{
  "norm": "layernorm",
  "projector_hidden_layers": 1,
  "init": "kaiming_normal",
  "residual_init": "scaled_by_depth",
  "beta2": 0.95,
  "lr": 0.0013,
  "shampoo_beta": 0.95,
  "max_precond_dim": 1024,
  "one_sided": false,
  "epochs": 52.0,
  "warmup_steps": 2000
}
Rows from block 3 of a small self-supervised image encoder, named by matrix and row number. Rows with one number belong to one neuron. Each number is 50 + 12 x the weight over its row's rms, rounded and kept within 0 to 99. All counts start at 0. After the name is the row's rms in percent of the matrix's.
After each neuron's rows are labels from the 100 images, of 14848, where the neuron reaches its highest value: "responds to" is what is common among them. Only what is clearly more common there than usual is listed. The data: retinal OCT scans (Kermany 2017). In brackets: how many of the 100.
# fc1: MLP up (model.blocks.3.mlp.fc1.weight, 1536x256), inputs 156-207
# fc2: MLP down (model.blocks.3.mlp.fc2.weight, 256x1536, transposed), outputs 156-207

fc1.366 092:69 67 59 43 50 27 64 32 38 56 62 15 64 52 62 58 63 58 59 51 54 51 79 42 47 73 49 55 49 36 44 36 39 68 54 46 52 57 57 46 36 32 31 64 42 41 38 46 35 68 39 51
fc2.366 086:37 44 33 61 44 63 45 53 53 50 52 60 30 62 32 29 55 48 56 52 49 53 21 30 36 42 37 25 47 53 55 54 59 45 50 48 53 41 58 53 53 68 35 51 44 30 37 38 63 51 67 44
responds to: finding: diabetic macular edema (78)

fc1.32 088:39 69 64 60 79 52 51 41 42 38 61 54 55 50 36 49 67 35 58 48 71 67 41 46 46 62 53 53 21 65 62 50 61 40 48 53 45 35 43 51 44 61 38 56 44 62 61 70 37 46 56 47
fc2.32 088:42 31 52 31 51 72 59 62 49 47 52 53 55 48 59 60 30 53 56 59 54 36 41 42 30 33 67 30 46 35 23 47 64 48 61 33 68 68 52 46 59 48 45 61 41 57 32 44 37 29 26 61
responds to: finding: diabetic macular edema (30)

fc1.317 086:53 55 31 54 51 56 45 41 62 44 64 57 49 80 69 68 49 45 53 27 28 59 67 60 55 52 35 43 57 82 64 64 59 44 49 54 69 40 48 45 56 60 51 36 34 43 66 77 61 53 50 72
fc2.317 084:42 53 22 44 47 33 53 58 79 60 55 49 47 22 34 46 71 49 34 59 51 48 28 40 52 50 50 56 35 39 31 53 61 54 39 53 45 76 38 55 28 35 82 41 57 41 32 44 27 35 66 48
responds to: finding: choroidal neovascularization (61)

fc1.526 095:80 21 42 34 58 59 60 56 52 60 43 41 61 47 48 51 63 40 58 35 44 58 48 35 70 68 33 39 54 49 26 48 61 27 35 42 62 37 55 50 70 38 58 57 45 46 24 77 62 25 43 49
fc2.526 114:51 42 78 24 59 54 57 38 51 46 56 53 40 54 30 26 58 41 49 56 46 68 53 62 50 63 49 56 39 52 52 44 58 54 51 32 42 72 43 57 46 46 64 31 36 36 68 66 54 51 67 42
responds to: finding: choroidal neovascularization (78)

fc1.106 107:47 26 47 42 40 42 56 69 57 50 69 58 74 50 47 60 50 56 34 60 40 43 49 59 32 63 58 49 58 35 47 49 45 56 33 47 24 52 53 62 33 36 44 64 36 83 36 44 75 48 83 43
fc2.106 105:50 49 50 47 59 42 31 59 53 61 57 46 80 42 64 52 41 39 40 44 45 72 63 56 57 22 56 41 55 42 48 33 46 65 60 59 45 66 67 46 64 42 58 59 50 32 53 60 59 46 43 74
responds to: finding: choroidal neovascularization (72)

fc1.10 096:55 44 53 56 46 60 54 50 47 63 50 40 44 87 50 45 46 53 67 49 54 49 65 66 37 30 53 37 60 33 52 41 23 58 64 36 51 27 71 28 58 52 52 60 36 32 38 39 45 62 47 61
fc2.10 102:39 51 59 61 59 73 57 33 33 47 60 40 46 40 28 60 65 48 55 39 52 47 30 46 52 74 37 31 34 80 43 40 61 61 54 48 49 58 40 64 21 41 56 38 67 53 45 51 52 47 44 75
responds to: finding: diabetic macular edema (44)

fc1.75 112:42 72 59 50 55 37 45 44 39 28 72 51 31 39 69 45 51 49 51 27 38 70 52 57 66 67 54 51 45 50 38 34 56 50 57 58 61 42 57 71 57 46 67 71 55 53 55 50 64 37 39 43
fc2.75 123:61 46 53 59 20 60 73 55 56 74 27 35 52 49 49 55 29 49 59 54 77 64 34 56 53 54 53 34 71 54 46 54 48 66 31 43 34 44 36 34 43 49 16 43 54 57 48 56 30 52 45 52
responds to: finding: normal (91)

fc1.374 109:13 42 51 57 38 39 42 62 72 46 52 43 37 35 50 43 60 53 57 56 37 41 45 47 29 51 45 57 51 65 62 43 61 57 74 50 52 56 60 54 50 60 50 43 53 42 52 43 29 49 51 62
fc2.374 102:68 41 63 55 46 46 53 50 72 45 43 53 54 56 59 49 49 48 44 37 54 73 57 57 50 40 40 56 62 37 39 51 37 32 42 59 63 51 43 50 50 46 22 59 70 48 45 44 34 45 33 52
responds to: finding: choroidal neovascularization (75)

fc1.60 087:58 54 26 57 40 51 44 52 50 64 45 60 43 59 42 49 37 44 30 60 67 59 69 49 46 41 53 56 71 55 64 51 29 57 49 35 45 44 52 65 50 52 35 53 79 60 39 37 68 62 48 49
fc2.60 082:54 36 66 41 46 26 50 40 48 41 41 39 46 47 47 50 53 57 65 45 48 40 53 45 61 51 69 42 34 45 53 42 54 56 36 54 31 56 67 38 46 53 62 37 44 50 46 61 27 51 50 47
responds to: finding: diabetic macular edema (45)

fc1.210 100:62 65 74 58 42 46 58 41 40 60 41 64 53 53 63 61 47 55 61 57 59 41 36 45 79 34 46 71 22 64 58 63 38 43 45 64 36 81 46 31 27 49 66 42 50 51 34 55 76 62 43 41
fc2.210 103:39 56 60 60 47 40 37 42 58 43 57 45 47 69 55 62 49 57 34 37 65 46 40 61 62 45 54 24 78 55 56 59 46 53 43 38 33 30 65 77 50 77 22 54 54 48 59 29 38 53 41 55
responds to: finding: diabetic macular edema (47)

fc1.662 120:52 60 45 60 38 66 51 39 30 65 35 48 62 55 55 66 38 53 27 66 65 48 50 55 39 35 26 61 53 60 37 62 30 40 30 50 41 49 47 60 39 55 65 42 41 41 38 67 55 60 60 36
fc2.662 130:52 54 68 34 57 54 52 28 70 52 61 59 34 43 75 54 65 56 50 39 61 36 54 53 78 68 39 40 39 29 57 37 34 56 46 17 52 68 33 41 50 68 31 52 53 41 47 61 44 46 41 62
responds to: finding: diabetic macular edema (88)

fc1.4 089:42 67 53 55 36 68 55 48 52 47 45 50 82 49 49 34 74 47 69 54 70 46 55 69 61 38 29 47 60 64 32 25 39 66 45 67 47 63 43 61 57 22 47 49 37 53 44 45 38 49 57 52
fc2.4 087:46 41 55 40 40 43 57 39 54 47 57 48 32 31 48 67 29 46 38 58 31 45 33 28 43 44 49 51 31 35 37 54 56 37 50 18 42 44 47 45 48 58 59 52 50 52 29 61 58 40 62 44
responds to: finding: diabetic macular edema (38)

fc1.365 091:59 45 55 25 69 57 46 55 33 42 60 45 35 75 40 54 28 62 49 76 57 77 50 43 45 48 65 39 53 50 50 47 32 28 32 43 57 53 39 40 41 33 71 46 60 58 47 49 49 37 47 38
fc2.365 087:55 53 59 47 47 46 49 63 59 52 35 55 32 41 66 63 60 55 43 41 45 37 53 50 42 61 42 41 42 66 51 37 63 48 57 51 51 37 48 72 53 56 32 61 55 58 47 71 45 52 34 45
responds to: finding: normal (90)

fc1.342 079:44 54 52 47 64 53 55 52 58 44 31 55 70 44 55 40 16 34 64 68 59 54 50 55 53 64 39 44 37 33 49 44 48 62 53 55 65 61 42 60 37 25 38 44 50 32 45 50 37 54 54 66
fc2.342 066:36 37 41 59 47 47 29 63 51 46 63 34 63 53 53 44 32 61 54 54 58 61 44 41 43 37 54 62 36 50 57 48 54 56 52 62 43 69 63 51 36 67 53 42 34 43 42 65 51 53 54 55
responds to: finding: choroidal neovascularization (67)

fc1.443 079:41 63 61 51 68 83 49 51 37 50 58 48 60 63 54 51 25 40 44 40 71 86 50 53 33 42 48 54 46 58 58 23 48 39 62 39 53 53 37 52 63 40 71 36 48 56 70 50 48 44 34 51
fc2.443 080:30 34 52 44 27 51 64 56 46 36 43 48 57 35 49 59 48 50 62 53 44 38 38 55 69 56 90 50 61 61 33 52 42 55 48 49 35 41 48 40 56 58 37 52 54 73 31 43 35 54 79 36
responds to: finding: normal (82)

fc1.615 089:45 56 45 61 48 46 36 74 51 51 39 76 42 56 77 46 46 80 56 67 70 60 45 32 55 50 47 60 33 70 44 27 69 44 34 55 49 32 45 24 44 28 61 36 54 46 21 59 42 46 68 47
fc2.615 083:46 65 35 46 48 49 66 51 44 40 56 48 64 51 46 48 30 38 42 30 34 54 44 49 55 55 39 42 54 24 47 72 21 69 69 51 50 61 63 43 52 65 34 54 43 59 43 48 65 53 39 52
responds to: finding: diabetic macular edema (34)

fc1.77 099:67 41 69 67 37 58 65 41 34 76 62 43 39 51 37 44 41 51 57 42 53 39 32 51 49 42 46 55 69 47 54 56 36 43 30 51 46 62 40 43 31 51 75 65 62 47 39 58 48 37 66 73
fc2.77 084:54 39 21 30 50 35 70 67 62 41 48 50 66 56 55 60 45 38 40 42 44 65 59 56 53 69 52 38 68 53 55 77 42 52 49 40 78 45 45 65 58 45 30 42 69 48 45 51 50 65 38 23
responds to: finding: normal (80)

fc1.200 097:40 63 46 67 61 64 73 52 48 71 48 53 32 58 27 67 34 54 61 36 74 64 19 26 51 53 69 61 46 58 50 70 57 49 57 64 50 58 27 56 58 41 46 55 39 53 31 83 41 66 30 45
fc2.200 087:37 44 57 47 21 40 37 46 61 43 49 31 57 50 55 60 69 44 34 53 40 41 70 61 68 59 31 37 39 54 65 33 52 50 45 56 52 66 63 40 21 61 48 72 79 56 59 34 60 45 31 40
responds to: finding: normal (89)

fc1.482 097:54 47 45 41 29 52 49 47 67 48 68 46 49 38 43 28 75 66 57 47 37 47 64 50 73 42 38 50 41 27 61 77 54 38 42 61 51 55 51 65 49 53 47 39 36 55 42 54 38 60 58 35
fc2.482 089:47 29 74 53 75 80 27 44 40 58 40 46 45 48 52 70 37 37 48 18 66 44 69 51 49 56 53 46 64 37 44 42 58 49 44 35 57 43 52 48 68 33 40 55 38 47 41 40 50 31 62 66
responds to: finding: diabetic macular edema (41)

fc1.763 094:45 42 62 70 45 48 43 55 39 59 61 25 37 57 62 44 61 71 51 51 29 51 84 48 25 41 53 49 49 43 44 54 36 56 61 30 69 56 46 38 64 52 13 49 79 56 48 44 51 53 40 56
fc2.763 115:38 32 51 47 64 67 57 54 60 27 61 62 54 64 39 45 44 32 47 32 54 48 67 38 41 62 56 60 51 55 44 44 60 49 42 65 33 72 62 59 61 50 61 58 46 63 63 77 36 39 60 50
responds to: finding: normal (79)

fc1.282 088:31 47 46 48 59 55 53 74 58 52 52 57 45 58 75 68 57 48 47 41 56 69 48 42 44 57 29 29 64 28 61 65 60 41 43 51 71 32 70 36 58 40 43 50 50 45 56 33 78 51 66 50
fc2.282 067:50 62 59 48 45 30 52 53 41 68 37 42 36 45 58 63 31 48 43 40 41 23 57 55 43 51 57 39 78 57 63 46 56 57 48 45 28 74 54 60 45 63 69 56 67 50 43 41 47 46 47 53
responds to: finding: normal (85)

fc1.313 105:52 45 48 46 38 50 72 44 69 64 48 55 51 67 69 45 59 59 34 35 49 63 64 46 51 37 56 61 48 51 40 47 54 75 61 58 53 38 37 80 70 51 71 41 56 39 43 82 44 47 32 44
fc2.313 128:41 59 28 49 51 52 37 32 49 43 38 43 29 48 43 42 70 41 43 50 40 48 64 63 30 56 54 67 51 47 57 45 53 69 61 55 58 58 41 30 56 48 55 43 45 64 36 71 63 59 33 83
responds to: finding: choroidal neovascularization (61)

fc1.284 091:52 59 55 39 29 40 40 58 50 50 61 29 71 49 46 64 48 50 33 43 64 61 64 54 36 48 36 38 55 39 63 38 45 60 57 60 65 65 44 57 55 51 49 78 51 42 53 56 56 35 55 48
fc2.284 090:52 43 53 60 65 51 46 44 62 57 37 57 53 39 37 37 46 61 61 54 50 37 52 61 58 36 69 59 41 43 26 72 45 49 58 52 33 52 37 64 52 38 45 32 52 46 51 29 26 50 36 45
responds to: finding: diabetic macular edema (32)

fc1.519 080:51 68 71 60 70 64 58 61 46 47 69 66 25 56 53 64 25 41 43 66 49 68 39 54 38 41 55 52 43 61 57 51 34 55 44 52 37 60 55 40 45 54 45 35 61 61 57 72 53 50 47 64
fc2.519 072:38 34 35 53 47 62 38 57 35 37 62 37 60 44 60 37 59 54 61 44 55 39 57 35 65 48 53 49 66 30 41 37 58 51 51 42 42 42 53 40 55 52 51 42 62 67 50 22 41 41 64 37
responds to: finding: normal (87)

fc1.661 080:45 40 35 57 49 65 59 76 37 40 71 52 42 49 56 42 55 57 62 60 55 56 40 47 22 49 49 36 51 38 40 50 77 53 43 38 64 25 46 67 47 38 44 41 39 52 46 70 39 67 73 54
fc2.661 071:52 55 51 43 53 24 54 41 46 42 37 55 44 50 52 37 46 68 61 53 48 42 43 58 59 53 44 55 27 44 47 42 66 52 36 60 60 72 54 48 61 54 73 49 55 41 59 46 16 43 44 14
responds to: finding: choroidal neovascularization (70)

fc1.625 080:51 57 60 78 54 48 64 65 52 49 50 66 48 50 66 66 55 44 67 63 83 54 54 67 27 82 26 30 46 56 56 38 60 56 44 49 44 51 55 50 65 49 50 37 60 43 50 63 46 51 42 42
fc2.625 061:41 53 53 45 54 38 37 46 52 63 31 34 45 55 55 54 56 70 50 59 36 49 61 41 53 43 74 47 68 36 52 56 63 46 43 70 46 59 44 49 26 44 57 51 62 49 43 55 42 48 53 51
responds to: finding: normal (80)

fc1.753 108:46 54 43 33 57 52 64 55 50 83 52 41 41 27 36 36 44 40 49 65 49 50 31 86 46 40 46 59 71 72 68 69 72 33 56 49 51 47 53 76 67 62 43 59 48 48 33 73 53 53 36 50
fc2.753 102:46 62 60 41 55 41 36 44 37 35 44 36 44 47 52 53 55 64 53 29 54 37 57 39 41 38 49 62 59 44 50 48 52 61 62 50 71 33 27 45 49 41 81 55 47 43 56 55 44 41 50 84
responds to: finding: choroidal neovascularization (62); finding: diabetic macular edema (36)

fc1.352 086:74 59 37 58 57 46 50 33 61 60 51 59 10 58 29 72 45 41 53 73 57 41 46 66 50 35 38 69 60 64 62 49 40 42 60 43 29 38 42 60 40 87 43 50 48 68 67 31 40 54 51 47
fc2.352 066:38 36 77 43 39 50 31 40 39 58 46 48 72 39 61 28 61 44 62 31 46 56 60 41 50 43 60 26 51 46 67 47 50 54 39 46 46 48 68 47 46 39 48 54 63 43 36 52 53 58 58 63
responds to: finding: diabetic macular edema (33)

fc1.147 115:60 41 50 63 41 64 40 48 47 42 46 51 30 61 51 58 47 62 36 69 62 45 66 63 51 53 58 43 60 64 52 33 47 46 50 25 60 52 48 65 40 54 51 47 52 56 32 73 60 57 56 38
fc2.147 106:45 76 58 30 54 69 49 23 33 56 67 54 46 66 43 60 74 45 37 41 55 48 48 60 62 40 40 59 59 28 54 40 46 36 54 52 52 43 34 39 67 57 53 59 45 61 50 52 44 56 49 71
responds to: finding: diabetic macular edema (69)

fc1.647 098:41 59 48 44 33 48 59 58 62 62 42 39 64 40 35 37 53 46 72 32 54 62 63 52 65 56 40 53 33 45 43 50 48 44 55 58 49 48 38 62 34 25 81 40 37 32 39 57 49 26 45 47
fc2.647 113:51 32 56 45 78 40 29 63 32 39 49 62 56 57 54 56 46 50 32 50 68 43 44 32 21 76 54 48 69 61 44 34 70 66 28 52 32 66 59 58 67 49 74 57 49 58 41 55 37 47 51 64
responds to: finding: choroidal neovascularization (93)

fc1.278 098:71 60 49 39 63 26 43 47 49 46 52 61 41 53 45 35 35 62 56 44 49 41 59 56 41 62 46 45 73 46 29 54 68 22 45 31 55 64 30 40 51 20 54 61 64 49 57 58 61 46 50 39
fc2.278 109:34 30 82 53 32 68 64 34 48 50 54 50 63 43 40 48 37 58 59 60 71 71 56 47 31 50 41 67 46 38 69 40 51 67 42 55 50 44 53 41 45 74 75 38 28 45 36 47 49 52 60 50
responds to: finding: choroidal neovascularization (82)

fc1.689 098:63 58 46 39 64 43 58 34 48 51 40 49 74 72 54 34 59 53 44 27 51 40 66 43 24 47 33 55 51 43 45 47 46 51 51 44 45 62 46 36 53 69 38 55 60 53 41 46 44 58 49 61
fc2.689 112:64 38 50 53 44 48 54 53 36 34 66 34 50 59 48 66 46 38 42 62 49 56 47 52 56 55 32 34 53 42 59 50 55 64 30 58 54 48 60 48 56 39 48 29 21 48 49 34 60 58 42 43
responds to: finding: normal (81)

fc1.521 083:46 70 48 55 41 47 56 36 37 48 70 46 61 74 46 43 87 50 36 40 54 50 71 35 55 47 56 55 72 45 67 59 32 43 29 54 51 51 60 69 39 51 30 44 57 37 55 48 54 50 19 40
fc2.521 098:36 35 51 65 69 60 48 59 47 59 51 47 48 47 66 57 27 55 41 37 65 54 48 54 28 28 47 47 46 42 53 65 40 83 55 54 31 54 64 40 44 74 40 42 59 40 45 42 76 52 41 62
responds to: finding: diabetic macular edema (32)

fc1.137 091:62 62 46 64 63 64 50 72 61 43 32 56 31 50 55 60 60 43 40 53 70 63 64 35 44 48 62 36 31 44 71 38 64 44 50 37 62 29 54 78 41 31 42 57 49 38 49 56 42 46 54 52
fc2.137 080:56 55 43 38 44 26 46 35 32 66 67 37 61 74 69 69 42 47 50 56 42 33 39 50 58 58 28 56 44 46 63 59 18 30 29 56 45 70 54 31 61 50 55 45 57 57 67 47 65 49 52 55
responds to: finding: normal (86)

fc1.478 079:52 57 46 75 38 57 58 57 54 49 62 53 33 52 63 74 48 74 53 56 58 51 56 63 36 56 36 38 57 53 59 31 52 53 48 74 53 49 72 43 54 41 34 38 38 65 47 61 76 57 63 35
fc2.478 064:59 41 55 32 45 42 40 47 45 64 36 55 52 46 54 47 55 45 55 64 52 49 59 45 47 40 62 40 59 62 60 56 45 41 51 32 30 60 59 59 38 60 86 55 71 51 44 35 41 73 53 53
responds to: finding: normal (92)

fc1.523 103:36 51 35 61 55 64 53 42 42 47 60 62 41 41 74 40 55 22 27 55 20 36 46 54 48 59 40 58 57 39 38 39 58 41 52 51 59 63 40 31 59 54 62 37 51 45 44 52 48 55 53 32
fc2.523 090:56 48 40 39 50 48 61 35 51 62 23 55 50 45 46 71 59 36 50 61 58 43 40 53 34 59 60 37 34 51 68 55 52 63 51 38 59 56 35 63 54 63 50 56 60 46 41 63 66 55 39 69
responds to: finding: diabetic macular edema (36)

fc1.708 100:43 37 47 46 39 53 43 68 31 76 20 47 45 30 40 47 30 50 40 75 52 66 40 44 72 43 56 47 41 63 65 47 52 52 45 61 47 38 54 42 51 47 45 71 52 46 24 48 54 52 57 59
fc2.708 089:53 42 50 41 53 42 56 48 70 37 59 57 47 77 57 53 74 54 60 61 62 46 59 54 44 71 64 65 48 54 50 52 21 58 47 50 49 63 51 42 47 59 67 50 43 40 38 68 51 69 40 52
responds to: finding: diabetic macular edema (28)

fc1.26 093:74 46 61 36 43 66 45 67 35 48 41 52 44 67 45 28 48 73 57 56 49 32 41 58 22 64 59 47 54 35 53 61 41 44 34 57 46 43 51 41 42 67 39 52 54 57 58 58 64 42 45 42
fc2.26 111:27 29 59 45 88 57 66 64 67 39 64 84 40 41 54 55 40 54 38 45 48 62 49 55 37 49 69 38 51 45 55 37 54 27 64 40 52 47 51 43 67 52 37 33 41 59 45 48 38 56 59 28
responds to: finding: normal (80)

fc1.701 116:29 45 69 57 73 47 48 46 45 43 35 55 54 43 70 26 59 58 45 61 50 58 71 46 22 65 39 50 64 36 55 53 49 40 53 53 40 59 57 44 54 38 20 56 70 57 42 35 53 58 51 60
fc2.701 111:12 62 51 36 50 65 49 59 53 60 58 52 70 66 49 45 64 56 59 13 45 63 64 47 47 44 45 53 41 59 49 47 55 33 47 49 43 57 52 69 70 70 50 66 35 42 57 63 54 39 52 38
responds to: finding: choroidal neovascularization (62)

fc1.580 080:61 60 59 44 45 54 36 59 45 39 18 32 54 48 52 42 41 59 52 57 53 40 49 62 43 47 41 40 50 26 50 60 37 39 43 25 43 49 31 69 47 52 37 48 55 46 45 47 58 50 65 54
fc2.580 084:38 37 51 40 56 20 59 41 46 58 56 63 52 50 50 50 70 41 49 50 64 55 50 36 52 53 58 48 39 26 48 51 53 84 57 46 62 58 51 50 39 61 63 38 52 38 38 71 37 63 51 54
responds to: finding: normal (82)

fc1.38 083:41 47 54 67 52 53 63 45 56 50 68 48 38 58 60 54 63 58 51 36 62 62 56 52 44 58 47 50 50 35 57 40 47 40 41 42 57 49 58 29 34 44 34 63 35 40 22 61 36 39 49 46
fc2.38 085:45 40 40 31 31 48 59 44 40 36 43 41 60 48 25 53 30 53 53 60 51 43 50 54 49 46 67 41 37 36 48 64 48 65 63 38 47 69 52 72 72 67 51 42 47 60 36 17 42 44 54 43
responds to: finding: diabetic macular edema (51)

fc1.694 077:44 44 64 35 52 89 52 76 55 32 59 41 44 47 62 75 53 41 30 43 51 68 55 43 47 52 28 46 68 60 59 39 56 22 61 54 47 29 47 34 53 21 35 56 46 58 23 59 57 34 61 33
fc2.694 075:45 50 22 54 55 45 33 36 53 58 43 62 41 49 52 39 43 59 54 48 30 39 43 38 42 50 42 54 55 32 36 65 25 49 40 56 37 72 47 47 50 62 50 45 43 48 60 40 59 63 76 51
responds to: finding: normal (84)

fc1.582 089:70 63 26 52 61 40 53 59 69 38 32 66 44 45 50 73 56 65 42 75 55 48 54 36 51 33 63 56 44 33 62 43 85 44 72 44 43 14 32 62 43 62 41 51 45 61 77 34 48 72 39 48
fc2.582 077:41 53 86 44 39 45 46 40 43 56 66 29 47 64 49 44 48 54 53 18 48 48 42 57 68 58 39 32 54 53 66 58 23 59 33 48 50 68 70 51 57 52 54 48 56 48 34 68 57 47 35 53
responds to: finding: normal (84)

fc1.438 111:48 66 50 36 29 37 60 34 38 66 69 60 49 40 49 63 62 68 36 65 40 30 55 56 40 67 56 49 69 61 61 55 54 51 52 61 37 66 69 67 58 35 55 67 23 39 45 43 59 38 40 73
fc2.438 106:39 39 57 66 66 67 35 49 45 29 25 34 44 59 42 41 26 58 51 29 72 69 42 67 61 44 44 56 44 28 39 39 61 43 46 43 72 45 34 47 57 55 46 47 55 49 58 55 27 42 68 42
responds to: finding: choroidal neovascularization (76)

fc1.509 100:37 37 62 42 56 58 48 31 38 62 49 27 41 37 53 44 50 57 42 62 42 58 34 41 57 46 69 41 47 70 42 34 33 63 58 72 38 48 50 25 35 63 51 58 71 57 46 55 52 63 37 58
fc2.509 114:56 61 53 69 32 40 50 58 65 40 57 73 62 77 62 43 51 51 64 39 63 44 48 50 68 46 44 53 39 53 59 60 43 44 38 37 80 53 57 62 55 41 60 52 30 55 52 50 36 42 62 37
responds to: finding: diabetic macular edema (31)

fc1.18 102:46 53 46 72 74 57 64 60 49 54 67 50 63 57 52 53 40 50 47 42 57 62 52 54 54 64 58 10 43 33 52 63 63 47 58 74 44 47 44 51 48 63 45 70 43 57 53 60 45 69 43 49
fc2.18 092:45 39 66 26 32 36 42 62 56 36 59 26 61 43 45 41 69 58 67 70 37 37 56 52 29 36 51 81 41 37 33 45 66 59 48 47 54 37 52 80 65 53 66 52 46 37 57 46 49 47 61 48
responds to: finding: choroidal neovascularization (71)

fc1.717 097:57 29 33 27 37 57 21 44 36 46 39 46 40 47 29 58 33 49 47 58 64 46 37 49 49 19 64 65 73 66 36 30 59 41 52 46 55 45 45 54 49 51 52 44 73 56 45 40 45 51 48 43
fc2.717 092:52 75 49 67 47 54 70 43 53 57 85 66 66 46 35 47 35 59 27 42 57 52 55 37 40 49 57 51 48 41 53 56 28 47 50 50 55 70 69 30 55 67 32 74 43 49 30 54 65 66 45 58
responds to: finding: diabetic macular edema (75)

fc1.568 092:62 65 52 45 90 81 35 50 73 55 53 63 39 38 54 77 57 47 31 60 48 59 34 28 49 62 81 62 55 52 53 53 53 49 63 28 53 55 42 53 43 46 41 33 56 65 45 61 47 64 49 56
fc2.568 079:50 31 47 34 36 30 44 24 49 42 52 36 51 57 51 31 51 44 50 47 49 36 65 49 50 48 28 39 56 54 59 57 30 47 37 54 55 58 68 50 56 52 69 62 58 51 61 47 61 62 45 46
responds to: finding: normal (84)

fc1.459 090:40 36 50 57 65 66 63 70 43 49 52 38 16 52 48 72 61 39 40 51 63 65 33 40 29 26 52 41 53 73 58 44 51 43 65 53 33 33 52 45 24 63 54 71 38 76 42 72 51 42 60 44
fc2.459 104:37 61 39 47 46 37 59 45 47 43 62 68 60 73 71 56 51 63 39 55 36 42 42 48 49 52 63 55 59 30 37 52 37 51 49 55 52 52 71 41 73 48 52 29 57 53 52 48 49 41 51 47
responds to: finding: normal (85)

fc1.134 079:61 60 56 54 38 54 66 51 49 46 58 28 36 64 63 48 47 47 50 54 63 62 19 76 31 54 42 50 67 48 55 38 50 30 66 45 63 33 63 56 52 44 38 36 50 38 54 35 52 41 59 34
fc2.134 078:44 40 50 33 52 44 45 41 50 46 24 75 44 41 43 36 45 65 57 48 46 43 68 49 63 56 72 39 62 32 60 33 63 56 61 45 44 52 57 54 49 57 60 45 45 62 41 55 41 47 57 54
responds to: finding: normal (78)

fc1.700 093:39 41 54 55 52 54 62 57 50 33 30 42 44 76 46 59 49 59 48 77 50 58 49 41 34 45 31 29 40 48 62 38 44 66 54 48 73 59 56 61 32 41 35 52 48 43 63 58 50 41 67 47
fc2.700 098:49 60 56 49 44 67 34 52 59 51 47 47 40 23 36 62 45 68 71 25 37 54 51 49 51 56 83 53 61 70 69 44 59 33 56 58 42 43 56 33 69 65 58 47 37 36 57 58 30 54 24 61
responds to: finding: choroidal neovascularization (85)

fc1.404 104:60 40 58 67 51 47 50 35 40 63 46 57 35 60 50 51 31 59 70 50 59 57 33 58 49 20 58 46 49 41 50 60 33 34 50 41 38 42 34 42 39 35 58 48 54 52 24 76 45 57 52 48
fc2.404 088:43 61 47 35 39 42 49 40 34 38 52 25 37 45 68 49 57 65 48 54 33 44 54 51 45 46 43 32 65 36 52 71 51 63 51 26 69 47 51 55 48 48 50 44 55 32 64 54 63 62 35 34
responds to: finding: diabetic macular edema (46)

fc1.380 096:49 14 49 61 46 63 35 27 68 54 32 66 56 65 48 35 67 52 51 53 73 37 46 51 69 55 54 39 67 31 36 33 35 78 39 27 54 70 31 36 44 39 63 59 65 39 59 29 52 49 52 61
fc2.380 102:71 50 68 41 53 56 67 58 75 63 19 28 52 43 42 44 42 38 53 24 57 55 53 59 37 48 55 50 49 59 51 38 52 43 67 68 44 56 51 45 70 33 45 49 76 55 50 61 42 60 44 40
responds to: finding: choroidal neovascularization (68)

fc1.522 097:41 50 42 54 30 49 66 64 54 42 53 32 57 77 70 42 57 61 52 50 60 46 77 48 51 46 51 53 46 49 61 49 37 57 48 27 47 59 62 53 57 56 47 43 39 57 48 56 54 40 36 35
fc2.522 086:40 51 63 39 40 49 52 45 40 55 73 70 29 32 59 55 55 33 42 41 55 49 42 58 52 54 51 37 42 52 50 43 55 23 61 72 67 44 48 44 63 34 50 40 59 48 30 61 57 49 56 64
responds to: finding: diabetic macular edema (40)